Rows from block 1 of the decoder, named by matrix and row number. Rows with one number belong to one neuron. Each number is 128 + 32 x the weight over its row's rms, rounded and kept within 0 to 255. All counts start at 0. Numbers have three digits each.
# fc1: MLP up (decoder.1.mlp.fc1.weight, 512x128), inputs 0-127
# fc2: MLP down (decoder.1.mlp.fc2.weight, 128x512, transposed), outputs 0-127
fc1.71:128128128128128128128128193128128128128128128205188110182128128128128192128177073128175128128128128128128128128128128128128128128022128128128128128057128128128040047173075128107128128128128165128128094128128128128128128128185128128128097187128128128128163128128167128158128166128180255128128128128128128128128128053128128057028128128128087088128128128050098128128128096128128128128128
fc1.72:151128170128169128128128078148128128187128237167128128128128128128128128163128128128162128128128128128128128107128128088093054078078097058052128154128082059128083128104128128160128050128128072157128128128128128111186128236128095162146128128128128128100128128128128128183128128210128170128128128128128128128128175057128128080107128128058128128128128128128128128080182056128078128128147
fc1.73:128189128128128128146128128128128128182128151128128128128128015128128076219217128128128128161128128128128128128128128128157166128128128128128050128128128105128128128128128128028128128128097077150128128128128128128128128193128174128128128128128128128219128128173163244128128128128128183128128128128128128128108094110128128128128128074128128128128128192128062057128128128128128128032052
fc1.74:128128128153128063128128128128212128128093128128128053128128128105020128128202128128178048206196162128128161192128081113128128202167128128128128128128128000128102128128128128128128128128128128128128128128128189128128128185128128071128128181189128128128128128128128128128128128178128128128128128128128193128128128128128128128078128095128043128190128128128100128128128128128164128128128
fc1.75:088128147128181167128128128232128128039128128128128128158128090054128150212171106059128148235128128128128164190128128128128128128102089128128094128128168128168086128128128128050098128140128071128128128128128128128068207128128128128184088128128128214128128128128128178128128128128128128178128128160173099128071080128099128109162128128128128128128128128128077128128128128128128128045128
fc1.76:128128128128128128180128128128128128047128128128178026128128250128128128056128128098163225128209128128128128128128128128128128128128128167185128094128128128128128128128128128128067128095128128128128128128128128128128128128128128082128128128128252128128128160128191150128072128191128128061128128072128128128128128128128128076128128060092128128128128128160049128060167128128128128128128
fc1.77:128128128128128193128128128128128128128128128128128128128128128128128128175128128179128128128255255201128216128128128088128128128128128128128128128157128128128128104128128092128167128128128128128128203128128128128128128128128128128128128128128064128128128128128128128197203161128128128128128080128128128036128128104128128128128128128047058128128128128128255128128128101077128128128101
fc1.79:000081128161128128128128128128200128128128128128128128128128128128128128128199128197128228128207128128128128128128128128128128128128128128071128056128049128042038128128128128057128128128128128128128128128171128128128160128128212175128128128128128199128128170128189128128176128128128128128160128128128128128128090128128128053128128128128047128128128171128128128128128128128128128128128
fc1.80:128128128128128128060070128199128128128128128128128171128128128205061082144128128128128128128128128128128128128128128128128079128089058128128165101128128128157128128128128128128070128128128128128074128069101128070128128128128083128128110128128128099128128171128128162105128219128179128128208206236211187175102128104128128128128128037128128128128100128128074177088128077075128101128128
fc1.81:128128128171172128128150128069128128128177194128128128190128059128128128128182128128128128128128128108128128128128128098161128128128128028128090128083128128115128167097128128104128128128128128128128128128128128128128196128179181128128128128105128128202178166162128128128153078090248180180128151128159128128128062089091128062128128128114038128128046128128128182030128128128128128128128
fc1.83:128128128079229090128128178094128128128128159128128099128048128128154157128193085086088191128128128128128128128128128094128055166128128128099088128128128059162157128128128128179128096030183198128128128128128128128198128128161161128128128128157164128128128128183079128128072128055128151098128128128128200128098175128128089158108128128128128128128042115128128177128180094159128128160128
fc1.84:128128128102128128128128128114176144128128128155128128103128128128128156096128128049128128128128128128128128159089096128128077128128128069128128128081128128079128128128085128145097128128213074128128128128219140154128128128128147128128161188128128128178128128128128128128128146203128128191128128128107088000128128128047128183022128128158128072128037128128054128128180161173113128128128
fc1.85:128128128128128174128128128128128088128076128128211128128000128128128101128152128102089128091128128161128128150128128072111071153128128170119128128128128128128112128097128089128128109071185128154128162204224128128191128128079104188103128128198128128128128128199100091128109177128128128174128144091128128096042128145120172128090128128164128128128128128128128128128190146128151128046128
fc1.86:128128128128128128042128128128128128128128128205128223128143128187222128128089128128128173128128128128128101128128128085128128128058086128081128020095128128097128128128128128166128128128128128128128170128128064183128128128128128147170128128128094177128128128107128128128182172090128128040128128155128074128128128128145128172128070157128183128128062128128160199128128073051080128084128
fc1.87:128128128080128169128128182128199128071128128128128128128128128128128088128128128128128128128219128128171161128087128128128128128128128128128128092128172091128128128106128128106128128128128128245128128049128080128128128090128201152075128128128128128077104128173201177128128128128128185128174243251162128128128128128128128128128154128128104128103060128128128128082200128128128082128128
fc1.88:128185128128128083128105183128128128193192128128128166128128128166164128128178244080128147128128128128128141128128128128203186128128128103100010128128080113128128128174128128037123101128128094128128128128063128128128128101128128128078179178153128128128158128200128128128128128078128164128128161128128128128128128128208128074128148128128128128128128128128044087128128175128103093199128
fc1.89:255159128128128128087098128114067172106128103128089128128089097128128147128128128088128128128128210219194128128141128128128128128106128128128103083087128128160128088128035112155128103128128128128128151128128128074103103128128128128128128128128128159170101128150128128128128154128128189150161155128128128076047128128080102128128128128128149053202100128128098078079128083104128128128088
fc1.90:128128171083128128182128045128218128128128128128196128157152128128128128190128183128128186128128128128166128128152128128165128128128128128082128098128071128128128128211128128128128061128128128128128128128128128128128203197128167128068128052128128128228128128128171158128128128128128128056128170128128128128104128128128128128128092175128128128202128192128043191113178068128128128128128
fc1.91:128128128128128169128128128128128128128128055128128047128128062151128128167226128255128128128128128128128060128128128128128128128128128128128128055128128128128128128128128102063128128128128056128128128128128128098128056128128158128128128128093128128192128128128128128128128242128128142128128128128128128128065068108209128094128128128128062128128128128128177128128128072049128128086128
fc1.92:128128068128128109128128219128128128128128103128087172221128067181128128128063172060157128128128128128128174128158089128205181215128128112128128128104092033128128128214099128128104072051200105128147105128128148104128203128112128157168155128165128128097128128160143128128099128128087128128144128128128128128128074128128128176109128128095143128128083157128128128128200128109128128128128
fc1.93:128128176128156128128128067128213128128128128128128128128128083128128128171168071128128128251128128128128128168128153128069128128128128128128056102128128128157128108128177094092128128128128078128128128188128097086077128128128128128182191128128128128128128185186068171128128161128086128144128128128182116083094055128000128128128128090151128128173128128168182181128128176128128128128103
fc1.94:128128100128128128128082128128159128128128174128128128128128168150184128158128128128128128185128147102128128128128128092128168128112056128128097093128128128128128128128128068128128128128174128128000018095128128128128128128128233153128128128128128128182128128158128128128128128096170171148255128077128087065087128128128128150128128128087128128128093128088128170128128155128105128128128
fc1.96:128107128128179128128128128128128128128128128128128128128128176203128128148078128128128128128128128137233128128073060128128128128025094171049191090128128128069128128128128128128128128128128058255128128128128128128128128128128128128128128128199128181128128128128128128128152181128128128128128227174089092128128128047128128157128128128128128128128128085128128128128128055065128128128128
fc1.97:071128128128128128074128128128128128128128128128128069128128128128128128128128128128128128172128166128199128211255128128186059128128128185019128128128025128128128107101128128000128128128128128128128174128128128128128128128128085128128128128128128150128128155225128128128150128128185128158128128128128162128104128128128128109128096128128199128128128128128128128128128128128128183095053
fc1.99:128158081074128128177084225128128128168128128171128128128128128128185128128074186128128128128181128128128165128128128128128128172095128018128128128128128128128081128128063128148128128128128075128128128128128128128128128058188128128200177162128128128128065128128149128128128128128128156209128128128128128128128065103070128128160128096128051093128128128128003128128128128128093128204096
fc1.100:128128128128128128128240128128128128128128183038128128128128128128191128175128128128128128128128071128128128128128128128029128128128128128128128128128128128128128128128128128128027128128128128128128128128128031061128128216100034128128128128128193128231128128128128128204128128128128128128128128128168128128128128128128084128128128128128076128128128077128064128128128225128128128128187
fc1.101:128128128128128158128128128164128128046128203103128128164128091128198128202228128128128234128128128106128128128128198058128128024128128128128128128080128128128128128128049128100063128128110128128128128060128092128128128128128167152128128128128199080082192128128128165187128128128128100128128128128128128128128128128128182047194128083128128128077128111128128128104128128128128128128128
fc1.102:128160184128128203128128046128128128128128208128057128128153128128164152159246128044128128178128128128128162174128128128128082199206128128128128128128128128128128128093128128128128107128128208128128128128128128040128128173128128128181128085128154128128128128242093128128163128128128128128094128128128195128128128128079163128128128088087096128128096073159128128128128176128128128128128
fc1.103:128128128128128128128128128128128165091116165128128128128128186067215141128128128098163128156128128128128128128128090108128139128128099128128128094128128097069128128128128128171128128128186128128066108202208180148128190128167216155128159128128152128178220128128128128128128128128084159128128128081091054012101128098128128086022128128128128097181128128128128098128128128161128128186099
fc1.105:128128128128128103069086128098195128128084101128128106128128128128128128128148128128106128183128128128128128187128104128128128233038092128093128100128128128128063096128128114128106034128182167144128128152128173128128163213128128174128185128200128186153128128103128128128128128128148147128128152173101180128050128128128101154078072128199128124185063119128128182128128149093128128067128
fc1.106:128099164095185128097146128082096128090128165128128073128027128128154128128180128101089208110128128128145128128128096064128103191128128128100093153110128128128128105128065128168070101066165167149128128128159106128255128128128169128128128096128128128181128151175128128128128128128128128128128128128160201128106128128128128181086128128128186128161052102110128171128175065152128128169090
fc1.107:128128128128128128128128128128128128128128025128128088194128128128128128128128128128128128163128128128128128175128096096209128128128128096099128170102058080128078099075128097128067171128166128102128128128128183082128128128184128157128128128207108128069171128163128128128070170128169162159128164128128128086128209128128128128037172128128128128128068014128082128128128161186128128083128
fc1.108:128128128128128128128128128128128128128175128128157141159128128238128128128128128182128128169084128128128128128128128128128128128128045128162128128128128181128128128128098077128128128128128076079019128128193128128128128047128128128223128128153128086128128185128128162128128184128173128239128128062128128172091089128086128128167128064128091128128128128128155128100128128047128128060082
fc1.109:128128128128161174128128128128128168128128128152128181070128128128128143128095128128188128077186128128128128128128062128074192082102128063065057128128128128081128128128128128128128092000158128128128128173128128177128094074128107128128184128128114182128128128128215128128141155128128128128128128128128036128128128086128128209128128128128128128128128128128128128103128128128128067128112
fc1.110:128128128128128128100128128128045128128128078128128128128128128128128200185196043223128128128128128128128128128128128090128128047128054128200128128128091128128161128128128128128128128128128128128128158128128128016128128128128128184128159128104128128128214128128128193229128128128128128128128128128039128128128101128128070128128232172128196128128098128128128128128128128128128128128128
fc1.111:159128128128128200169032128170104168128073128128110155128142128128197128073128128156128151128146128128146148128045128128128069139128128128081128065104128128026088103128128128165128044102201128162104128102203128128128128195128128189128128128128128163128128164128128128075128128077112128082128128128128128128128128128210128160128041128128128102128128191128170128128128089090128128128128
fc1.114:190248128128128128128128128128158128128128128128128128128128128128128128128128172128128128128128083128186255230128128128128128128128089128128128071128066128082128098128176073128112128128128128128128128159128060128128128097128128128185128128128128128128128128146128167128128128128128183128128128168128128083068128050079128128128128128128128128047055128128191128052108074086074128128112
fc1.115:128128128128128175174128069128128157128128128181128128071128128128128128128128128167128128080128128128128128128128128128004077065050065164085145128128128128084110128164128057155093062095128074128095193128128128071178066203128128128128128098219128128128070128128128195191128128128082128128128157128155128128128164088128128159128088128128128128128128128128074128081165128128098128128128
fc1.117:075085030128128128128128128128165128213128128128128099128128128128128226128128186128128128204128174128043074069080010128128089055128128128128128060128157128066128128128128128128128128128128128128128128128128128128167172128128128128194186128128128128128128128128128128197128203128128128128128128128180128128128078128128128128128128128128093128128069128128128128128128128095128128062069
fc1.119:128128060128128128128128128184145128128087128128128147128128152128169189128168158128143128128128150128128128128215128060128128128114046128128047128108078087128128128128091098128128089128128177023128128237128165128128128128128208128128171128128128183204173148128128128184128128128128128151128062128128128092069128128128128128042059128128163128128128100128128128128128128128128170128071
fc1.120:128128128128128140128094155083163171171128128128128076096128128128078128128128128077128196092214128187156128128128128128088128166099128128080128094128128128095090128128128128165128082128128128255204171128188128128128128128128128128128128128128128128082128128158202153128128177128128163066025222172128128128128128128128128128128128128105036128128095128128128128128176128128128088128128
fc1.121:128128128128128128047128128128152128128096168128128128178086128128128128050128128128069128128128128128128128128128128087128128082117128128202069128128128128059128128107035128066128128128128142128172128128223128128128128128167128128153128128128128128103255181128128128128190128128128205128169079171128128128166108128128128050128110128065079073128059128102128128128128193128128128128128
fc1.122:128107128128178207128128128128128165128093162128188128116090163139080154113128106128190212128179128128154128128172086128128026087094128149128128128128058128167128078036076128197157078128128055128128128128128128128128075188128096128128128128067150128155094128128162128128128128152128128095161128111128128128128128128192152128128076128059081166128128159128062128128128063128128128128128
fc1.123:157158128069152128128128175196128128167128162164128128128128128189128128080128150128082128128128128128090128097128128128128179211128094041128128128128128086128128128128035128171128149057128128128128128102128128078101128128128152086128177180128128128104128128128163074128128170128128155128128128155128128079128128128088167128128128128093128128128128073043191044189128128195088076216128
fc1.124:128128128128128128128128128128128128255128128128128128128128128128128128128128255128128128128128128128128128128128128128128128128128128128128128000128128128128128128128128128128128128128128128128128128128128128128128128128128128128128128128128128128128128128128128128128128128128128128255128128128128128128128128128128128128128128234128128128128128128128128128128128128128128128128128
fc1.125:106128128128082128168128128149128128128079128178128171128128184149128128167102094128102175128128128150154162128163059128106078128077128179010128078128173128128128112128128076128128128128087128128128165128128128128128152128089128142128211128166193222154096128152152211168102077093128128097128163147084128128082128084098106128128089161116207128128128116128128128066128161074098128088128
fc1.126:128128128128128128128128128128128105096102180128128128158128128128128128128128128038128128128085128156128128128128128118221128138108128088128128128128099101076128128102203128128128128128128054128128164176168128128128128128128128128192244208198128128128128128128128128077128171128128128226097128163128128089128128128128128218048060128172128082170128128128023128128128128128128128128128
fc1.127:128170128128128157073111128128067144128163128155180128101128128128128128128128128128077128106128128128082128128163103097128157128128128128020128128128128082200089128128167084128128128098094128158128128128088080128146158128201088081128128128161128128194128128070128078180128128128255154159128128128128139118128128102128165166056128084190128092128128026128128128128128170082128097090128
fc1.128:128128128128128128128128212128128177128128128128082128128102169191128198128128128054128128128128128128128195181128128128128128149114128033128128128128128085164128075128128128128128076073202239128128128128128149128128128128063128128128128172128128128128128128128077128080086128128113159100128128128128128066128203146128040175073128128093128061128128128128128074128220128128090128128128
fc1.129:128128128128128128128128128215091128128128128128128128128128128203083128172128087128128128128128128128159128128128057128128128209075128128128128128128128128128128128128128108128058128128128128233248255128128128128128128128081128128128128128128128128128128128128128128128128197128128128128128128220255128128128128128128128128128092128128128128128128067128058128128128128098128128128067
fc1.130:128128128128128128128128128128128128096128128128128128228128128194128071128187195106128161128128128128128149128218128079128075191128102128128128087095128128128128114128128089051128128128128190128128128128196128128156091072128128085128128128128128128128128205128141088128206128190062128128128128085128178128128051128128128128087128043108128052128128128128128128112174128216128128097128
fc1.132:228212158168154128128097151100128185128128128128128075128128128128052192164128166060128128128106049072128128128150128112128103128093128128128128058116128128128128098146128113188128060082128128128128128128128128052128128128128161169162128128128128128128160128128163164128128128128128201187143128148128128128045128128080128128128128128128196047128106128128128094080171067128113128128070
fc1.133:128170172128128059175128128128128128197128128128145079128165151128128128128128083065184128128128156128128128128128128086163171128056128128128128142128201128128076054176194128128128146128128128128128128128128128128128128128157196128185128128162128128128061041128128176215128128227128128112128099170149128128128128128128078079095128039128080128172128128128128128128128128049128092128128
fc2.71:128128128128233189128128128128128054128128128128025128128128128128147167065128054128128128154054128128183100128128067188128128154128128128128255128128128128052128128197128128128193128128128128128128128155208128195128128128128150128128128128128089209128128128128128128128128128128128128128149051128128128128128128138096128128128195128128128128128096128128128198115104128128128128128128
fc2.72:117128128072078128055155128128200170093117128128083060128128128128128128128128104128128128128128114128128128192128128098097062128128128128128204128128210036128128128128208128128128128128159128128128128221128128128128128128128212128128128128180042153128079071027128128128171128180060128128128128128128128103128128128128204128128128128109128128128128128128128128128199128128128172128128
fc2.73:145128128128128128128039151128128084128144255128128128099128212191128207128128128128059128128128128128128128128094165128128128106128128128185128128128121181128144128128172094128237128128128128128128128164128128128128077128128128128128128128128128181128128128072128128176128211128128128073128237128065128128128177128128128128128128128128128189128128128128128128128080128103128128128219
fc2.74:078128128128128128121192044128128120128128128128073225098128094128128128059128128227128128128087128128128128128128128194128128128128193128128128147128057244128128128128128128170128128128128085128128128128128128128128128128128128128128128128098084128128128097128128128128128211112128128128128128128079128128128179040128128128175200128128238128084212128111135128119128128128128128128076
fc2.75:128201128091128128178056255119128128128156148128128128093128128209215079128100170142128128188188128128128180128128064178128128128016128128128113128122128147128128128128128128072128017105128128126128128105128168190128128128128128128097098066128085128128128106128128128128128151128095128128128128128141128173128165128128128128128121084175128175113128182128128162128128128128128128128128
fc2.76:128128128128128128060128128128128128171128222128039128128128128128070128220128106062128128128068128128128128128068128128128128128128183165128128180128128128128128128128128128128128091128128128128128128195128071070128128062128128128128128069128107211219128128177128078128085128167128128199128179128128159128124094128097165128128247128128138128128146074128128128128128128128128082128095
fc2.77:128128205000128042119135062128128113027128128180128128128128128128123110042128072128128128128128255128128128128128128128128128128128128128128128128128172214167128128128092179128192091159128128128128128090070128128128128128128128128128128128128128128128128143128128128128128128128140128128114214128128128128128128128128128128128043128105128128128128090128128128128175128128128128128128
fc2.79:004000071128188128128128150222062128128128128174204128128128128128098112128128066128128128128128041128128128128128128128128128128128128128128128164128128211172128128128128128128128128128128128128128214128128128128128128128128128075128128163128210128128128128145072128128128128122128128128128128128103128128128128128128128235128128128128128128175128128128148128170128128169128128159182
fc2.80:128128128128084128128115128128128128046128128128200094128128128137169128128187085205128109128107152027128128128128128128128128128128128128127096128128076128128128104128128128157128128128128128018063077054128092104128063098128128128128128128128128128128054128128128128154128018128128128128128128128186128128175128195128128188128242128128128128128128128128194128201128139128128128128128
fc2.81:128128128128128128031128173128128088128179128183128021128128172178128128128128128128128128153128128128128000128128128128128128085128063128128216128128128128128128128128128128128166128193082128128128128128128128179128128128101128160128128128128128204038128128128128128128128128128128158082128128128128128081128128187192128128176021128128128128128128128128182128184128128128128192074128
fc2.83:128190128128128128128128143128128128128128128118128222128127195128128128086128196128128128128128128128092144128128228128178122128079128053128128176117162216128128128128105128128103139173128128128128128128128128128128189163168128034050228204128128128128128169128128128184128128156128077156128128128128128128128048098128128128128128114128128128128128188128128150069128128128128128188053
fc2.84:128121128184128157111128128128128128128128161128128136128128207128100128128097128128103091092128128128128182019225185058153070128128128063128062186128128128128128128068075158148128166061175162128128113128174128128128128128162128118097128128175054128128128180128128190128128128128128128128128128173128128214251161128128096128128155128128128128080128128110128128128128128128128128128128
fc2.85:128128128128128059128210084128128128135189098128150077185165128013128128128203143221128128128128128128128128092128128187128128128128128084128128128128128255128128128082128128128051178128057128128128128128128128128128128192128206094128128128128128141128128211128128128092128128128128128128128128128128128128128067128128087198128128128128128128128128128128128128128128128128128061172128
fc2.86:128214144026128128203219102128128128128128048063101128128128128128033100128128088128128128128128128081128128090128177167128209128141166128128085128128128104128180096128073113128078148069128179128128055128128128128128128128128128062128128128128128128128146128128128206128128128128115128128128128128121128128128128128128186128128137128128128087128155128128087128128231186163137128128081
fc2.87:128128128171128128128128128156061128128146128128128190128128128128128213128128128196128128103128128128128128148128160128128128128128128128128128156128128128128128128128135128128128128128128152091128128255128145128128128128128128128165179128128128128148128128128095128128128063128128039128128000040189168128128128106128128128088037128128217101158185128128169128175128095119128150128128
fc2.88:128128056128128128128128117071128128125085191128128128128128156128128140128128128128060128128040088128128235049128205128128100128128214128128128128128077128128137087128128170187104128128128128128118128152128128128128056128168128128128128128128173060128230128081128128138128128128128128128128128128128120150158128128128077128082204079059128216128128104128128128098128128128131060128128
fc2.89:000128176152144128153128145128200113140119178128128146096128147149128128128128125171115137128099009006017110120128088128128128128128117128128128166128083128108138128128152128118137128128128128128128128128135128128128157128128165128128128128128128107128150141091128099128128128128128067128128141128128128128157114128147128118138128128128128174090128128128128150128128191128128128128128
fc2.90:128128128128128128128128196180110128128128128128097050128128096128128208058128128128128128168167128093128128128152128128166180076045083128128128128128120063128150128128128128128128161128128128128128128128128186128128150128128128062128154203128198094128128128128081128128128216118128128193128128128128128128128091128168128128128162091128094128128067221128081162183046070074128128192128
fc2.91:128128128128128224128104128128128128128184120128128128128128128111066128128055128064093093054128160117099128128078128072079128128079059081128128173128128128153128128129128128201128189128128214128128128070128128213128109128197101080128128177128128143128128128048128128176128128128184128128128063128091128053191200128128089128128128128128128128128128128128128128128128128128072128130128
fc2.92:128161128146098167128128128128129128172156128128128128128109181128128181128113189120057128096088128128099078128104239108128128090128128128101128170128128128128128095099128115128163128128128178128155128128128131155110123087128128078051128159162089135128171084072164147187066143128199170086128132128113128128101228175108056080128166091128107128128177066148117128180128179128105128072128
fc2.93:128128086128128128194128128093010128128128128128158058128114157128128135128148200191106128128072128128128113128102094170128066081025128128128128098128128128128128128156128128181128128181128128128128154128128128128128083157128128128063128128128128193128086128080128128128128225128128128128128128128128128105128201128128128063128128128169128247128218128128128128128078128128128128128128
fc2.94:128128142128128128128128128128128070128128073128128128128128128089095128128087061179128128128128128128128128165128128128211128128128189128117128128128128128128128128128128182128172128128073128255183216128157128128128128128128062128155128128128128150080128128112128128080128128149128060135072128128128155128128128089128128128201128128128128128128128128175154128118128128128129128128128
fc2.96:128128128128128128128128128194128128078128128128128094128128128128128128128128047128128128128128128128128128128146128128087128128128128128145128085128128156128128095128128128128128128181128128128236128038099128128128128128128128128128128128128142128128128128065128128152128059128128128054000128128128128128179128150128128190128128128112128128128128217128128128128128174128128108092192
fc2.97:128128128022128128128031128128128128128128128128128128128128059224128128128128128128128108128128128128105140128128128128128248128128128119128128128128128128128128128128128128128128128128255128128128128128128128128128128128184128128128128128128209128116128128128128128128128128128128128000128128128128128128211128128128120196128128128074040130128128128128128128128128128128128128128128
fc2.99:068128128189122128128128041128128128128128128128128167128128128000128128128128128128094128087128128128128193128128255128128060128128128093128128128128155128128128128128160128128128155128128128212128128128128048090171128131128128128018128055045117128128128128128128128128128128128128128128128128111128128128128086128128128128128140148128128128128128128128128128128128027128128128128128
fc2.100:128128128216128128128128128128128165128128128128104128128128128128128128074128128128155128128128128128128183128118245224128128128128128128128128080128128128128128128128128128128235128128128128128128128128128128128128128128128128128128128128128010128128128116026147128128128128128128128128128128128148128128128128128151128128177128128128177128128128255128229128101128058128128128128128
fc2.101:128128175128128128096128140081128128158109128174128189128128128188128045128026128128128065128084128128128203128128000174161128128128128128128151094128140084128078128128128128082128128128128128167128128132128175128128128128128100084128128128128010168128025128128128128071128172128074128128128038098110128128128128128128128128120128128128128128128128128128128143128128155128128128128128
fc2.102:082128128128128178128128128128128128128128128149056054128128128128128128048128128128128058055128128162128180128128128128158128128065000128210128128128166128128192128128128128128128123128128128128128128169128128166128128107128128128128128128128160128117091161159053128128128161128090202128128128101128128128202128054222128128128128128167128128128128128128128128128072128128164128128128
fc2.103:128090026128085128091090128097128128094104128128156128128128128199061128066156128128128128128128128091128128094128128128128090096128128038172079128128105128166128128128115128128155128128128128128219094112101047128083114093128128183128111128128128135128101128128128128128128128128140128128184149252211225179128128219128111128158169128128128128080128148128128128128128138128151128128128
fc2.105:128128128172128129128128128128133128128074128216147177170128167128128079128086128128070128187128128128128156060128128128163128142128128128128180188179070128128128201108128128128081128128128128128128128128174040128128128128128128069185128147184111194128128191128128128128128128063216128128128128107128128128128128091128128195049102128135128205156150128128128128102128128108128128128018
fc2.106:128171128128157174128073128078090173128147128128128165128142189128128128128128223128100128076128128128043128128128128128198128169048141079128128128079128128088128128128052128128103128128128128128112128128128128128128159128158128128092198143128128128128111195128128128128128128128128128158111096128128128168063102128088154128128090074128128128095128199128068194080128128191128081225054
fc2.107:128128128128128128036128128128181128128128128146084223128128079128128128128128090128128158128128128128128128065128128171128128207088040136176128088128070128128128128128166181128128128128128128128128128128174128185128128098069128128128128128203128255128128128128128128128128187087120128128128128128128128060210128102128164128128128145068128128128128186083128163094128128162085173148081
fc2.108:171128128128138128128128128128084128128128134128128128128128216128128128088214058128128094128128183070100128192066128128128086128096128128128128159128138128128128128128128128128128128128128128128000044128128128128134106128128128128131117128128128177128128128021128128083128128128128128128128060010090128128128180128128128128128128071128211128128170128128138128128200128128128128128128
fc2.109:127128128128128128119128128128128128184128128174128242128128072017128128192128128128128128128128128056128158128128128046128128128084031128128128128095169110172195156219128128128128128075082128128128128128128128128128128128128128128128128066128128182128128128062128133128128128128155185128128128128128013128128128128128128128128128138161128055128128128128128128077128128128128218128128
fc2.110:128128128128170128128128128128128126128080142170128067128128128128109128128128128128128128128158128128128128045128128128128233128128128085128128128128109128128128128175128194128128161128177128225128128235132128128128128083128102128128106128128108176056128128128128128128128170128050128128212007128128128128194106078221128153128128084128128128144128180166128128128190128128128172128128
fc2.111:128128150128150119128128128080036128100128137128062128128128128188128128180024111128128128238128170042128128128128186128123128128128128193128128128128128128128128128128128173128128113165072128104128128064128128232128066128128128128128128128128097128128128128044128128128128255128128124128128128128128128128128128128128194128078128128147128128145163128128128128128128128128098128067128
fc2.114:244196128128128128101128128128049128102128128164197128101128049128167128159128106128128128128128076128159128232128128092128128163128047128128128128128248128128128128126128128128190067128128128128128128079128128120128107128128093128071128102128175128128128128128084135128128026095128128128102174080139128128188128128128128128100128128128128128190128128128128149192128128081128128128128
fc2.115:128179128128128128128236128160128097168147063131118062128162167128128128147132128122128179128077128128128074128128222128145128128212128079153128128128128128128128128128095128067128128250128188128134128128128128128128082128128128187128128182128112128128199128128128128128171128135128128089128128128128087106128125174128128072166128079128128050201211128128128128128187128128128128128128
fc2.117:128107070128128128128128128128128128078128048128128128067128128128128128128118057128128128128128128128128000096120128128128128128178045193128128128128128128180128128128081128128128173128075128128128128187058195128128128128128058128128128128128149128128128128083093128128128061128128128128128128128128128068066152128187176128128066128128128128208128128128128128128128128128128128128128
fc2.119:128128128128128128128128130128128134128161019119128134154128096128128043128128128065108128128128128128183128128128128128034128128128063174128128128128128128128179128128128128128079188112128128255128128098105042103128128128128050128074128128128128102020128128175128128128128128128128128128128176162170071128135128128135128128128082128128128115098057128147128159128128128128071128128195
fc2.120:128128128128111108128128128125128128128128162128141153128128139150181122128153128209146074128128120128089128128177128143142128118128128153128109128128128128128128105144128128130128128113128141000052062128128128082128128128128159128157128128128128160192065128128128121166129128128137112209128000097187128184128128128128128128138114075128209128128170128128161128151128128128128128128128
fc2.121:128128128128128128128112128128128052128128128128128128128125128128119030128172128128128128128128128149128128128128128192128128128128128128128249128128128049128128128203203128128064128193128128128128128128098128104128128128071128139218128128108128215128078128128128128128128128128128128128128000128128128128031128128128128128209128128164107128128128128128128128128128128140128199166128
fc2.122:128128128128128128067099128128128219128182128128063160128128128128128128128128128128128202189128128128128128128128128150255115093128128128128128167128128128226128111102128128128128128128128128128128128156128080128128128092128128128090128219128128118090128053108128128199128133128128128128128128128110128128173128113128128078160128128128255155128128128128104128183092128128128128128128
fc2.123:079128128128074093072128128005128128128044128199128128128128128128128128128128128128086128128128128128128111128128211128160128128128184210128195141128128063128157055128253128128128145165128161128128128128128128091128128128128128128128128068128128182128128128128128128128128128164145128128128128067128128196128128128128114054128128128128128128128068128128128128067086128082128192128083
fc2.124:128128128128094128128128128128128128128128128140128127128128128128128128000141000128128128071128128128060128137210128128128128128155128128128128128128128089128128128128128128128128128128128128128128128128128128128128128128185128128128128128128128128204128100128128128128128003128128128128128128128128128128128128089128128128213128128128128191128128128128128128128128191128128128184128
fc2.125:168149146128128128128128154093128128157175063107128118159128128133177182128172128065169130128139128111097104128128128094074199128177051128157058077128128169128128128128118143077128187128128128109152060128148128168128128050128113087128092168128128051083170162128144088096128080147128195128128128128128149104156128079128178080097185075128128106147128128128128100128170154201128123169076
fc2.126:128128128128128128128128107128128128128089128063128128187128128103128128128128128128090176128100128128128181128039160128057070128128128128128128190128128128128128128128111128128108128128186183128128128128171128128128128063128128128083128128128108127091174128160128128128128128128128239026097128128105128225128128014069128128099128128108128128128128128128128128049237179128128128128128
fc2.127:128128128167126051175146166208128115165079159128151192150128128137090128128128102149128128169128128143152128128069128159222161156128128128128128128128095185128139099128128177128143057164142085128128128128128162106128128093128208128128128128128128079080078195151110128043128128128019128128128179128128062151128132163137128111123128173116200128128128128128054128128128128128090109150171
fc2.128:128128094128128128093128128128128128128128128189128033128115128128061098128062128128128061128128128128128128128128188128128128088128075128128210128128198128186128128128128128128041182128128128128128128128128128128128128128128128028128128128151128217128185128128128128128146128128128249128128128128087179128128128128128128128176128128128079188128128128128128128128100241128067167128128
fc2.129:087085128195107128128128128218128088140169128128159094128128128128128128128128128087128128128100128153128211128071150121128128128128081128128090137128188128181128128128128128128183181128128128128128128006163071128128128128128024113128095156128128128089128128128128198017128045128128128149063128128128201128128128128128128177128128145128128162100108128128128120073128147128128128128184
fc2.130:128128128074128097128128128123128098128128128128128128099128128128128128128104128158128078107128121128128128128128128128128128128055128128244214183128128128128128128128178128128219128164160128128152128128128128128128128128051004138128128128120204164128211055128128128192128128128128128157179153128128084128128128128128128166170055128128128113128141098128128140196128081082081192083128
fc2.132:000054147039128128128128128156128056102128128147128195128128117125128112128128093161128128139128252140117128118128080128128128128128102116101128198128086128128128128128128128128151128128101128128128128128128128128128128115128128128128144102128128128128128128128128098128128101139128047093128167128128128115165128128128137128128075077128128128128128120128103134190128175128128128128140
fc2.133:128128128128128143107128128128173128080128128182068128128128087022128155049128128128128144154128128128128128128128128128128128128128128154128128128107052128128128128060128200049128128083128128128128128128128128128128128059143128183117082128064099152085177128128081051128128058052128128128128082128128128183088128128092188055128128128128209128128128128128128128128165128214089097128128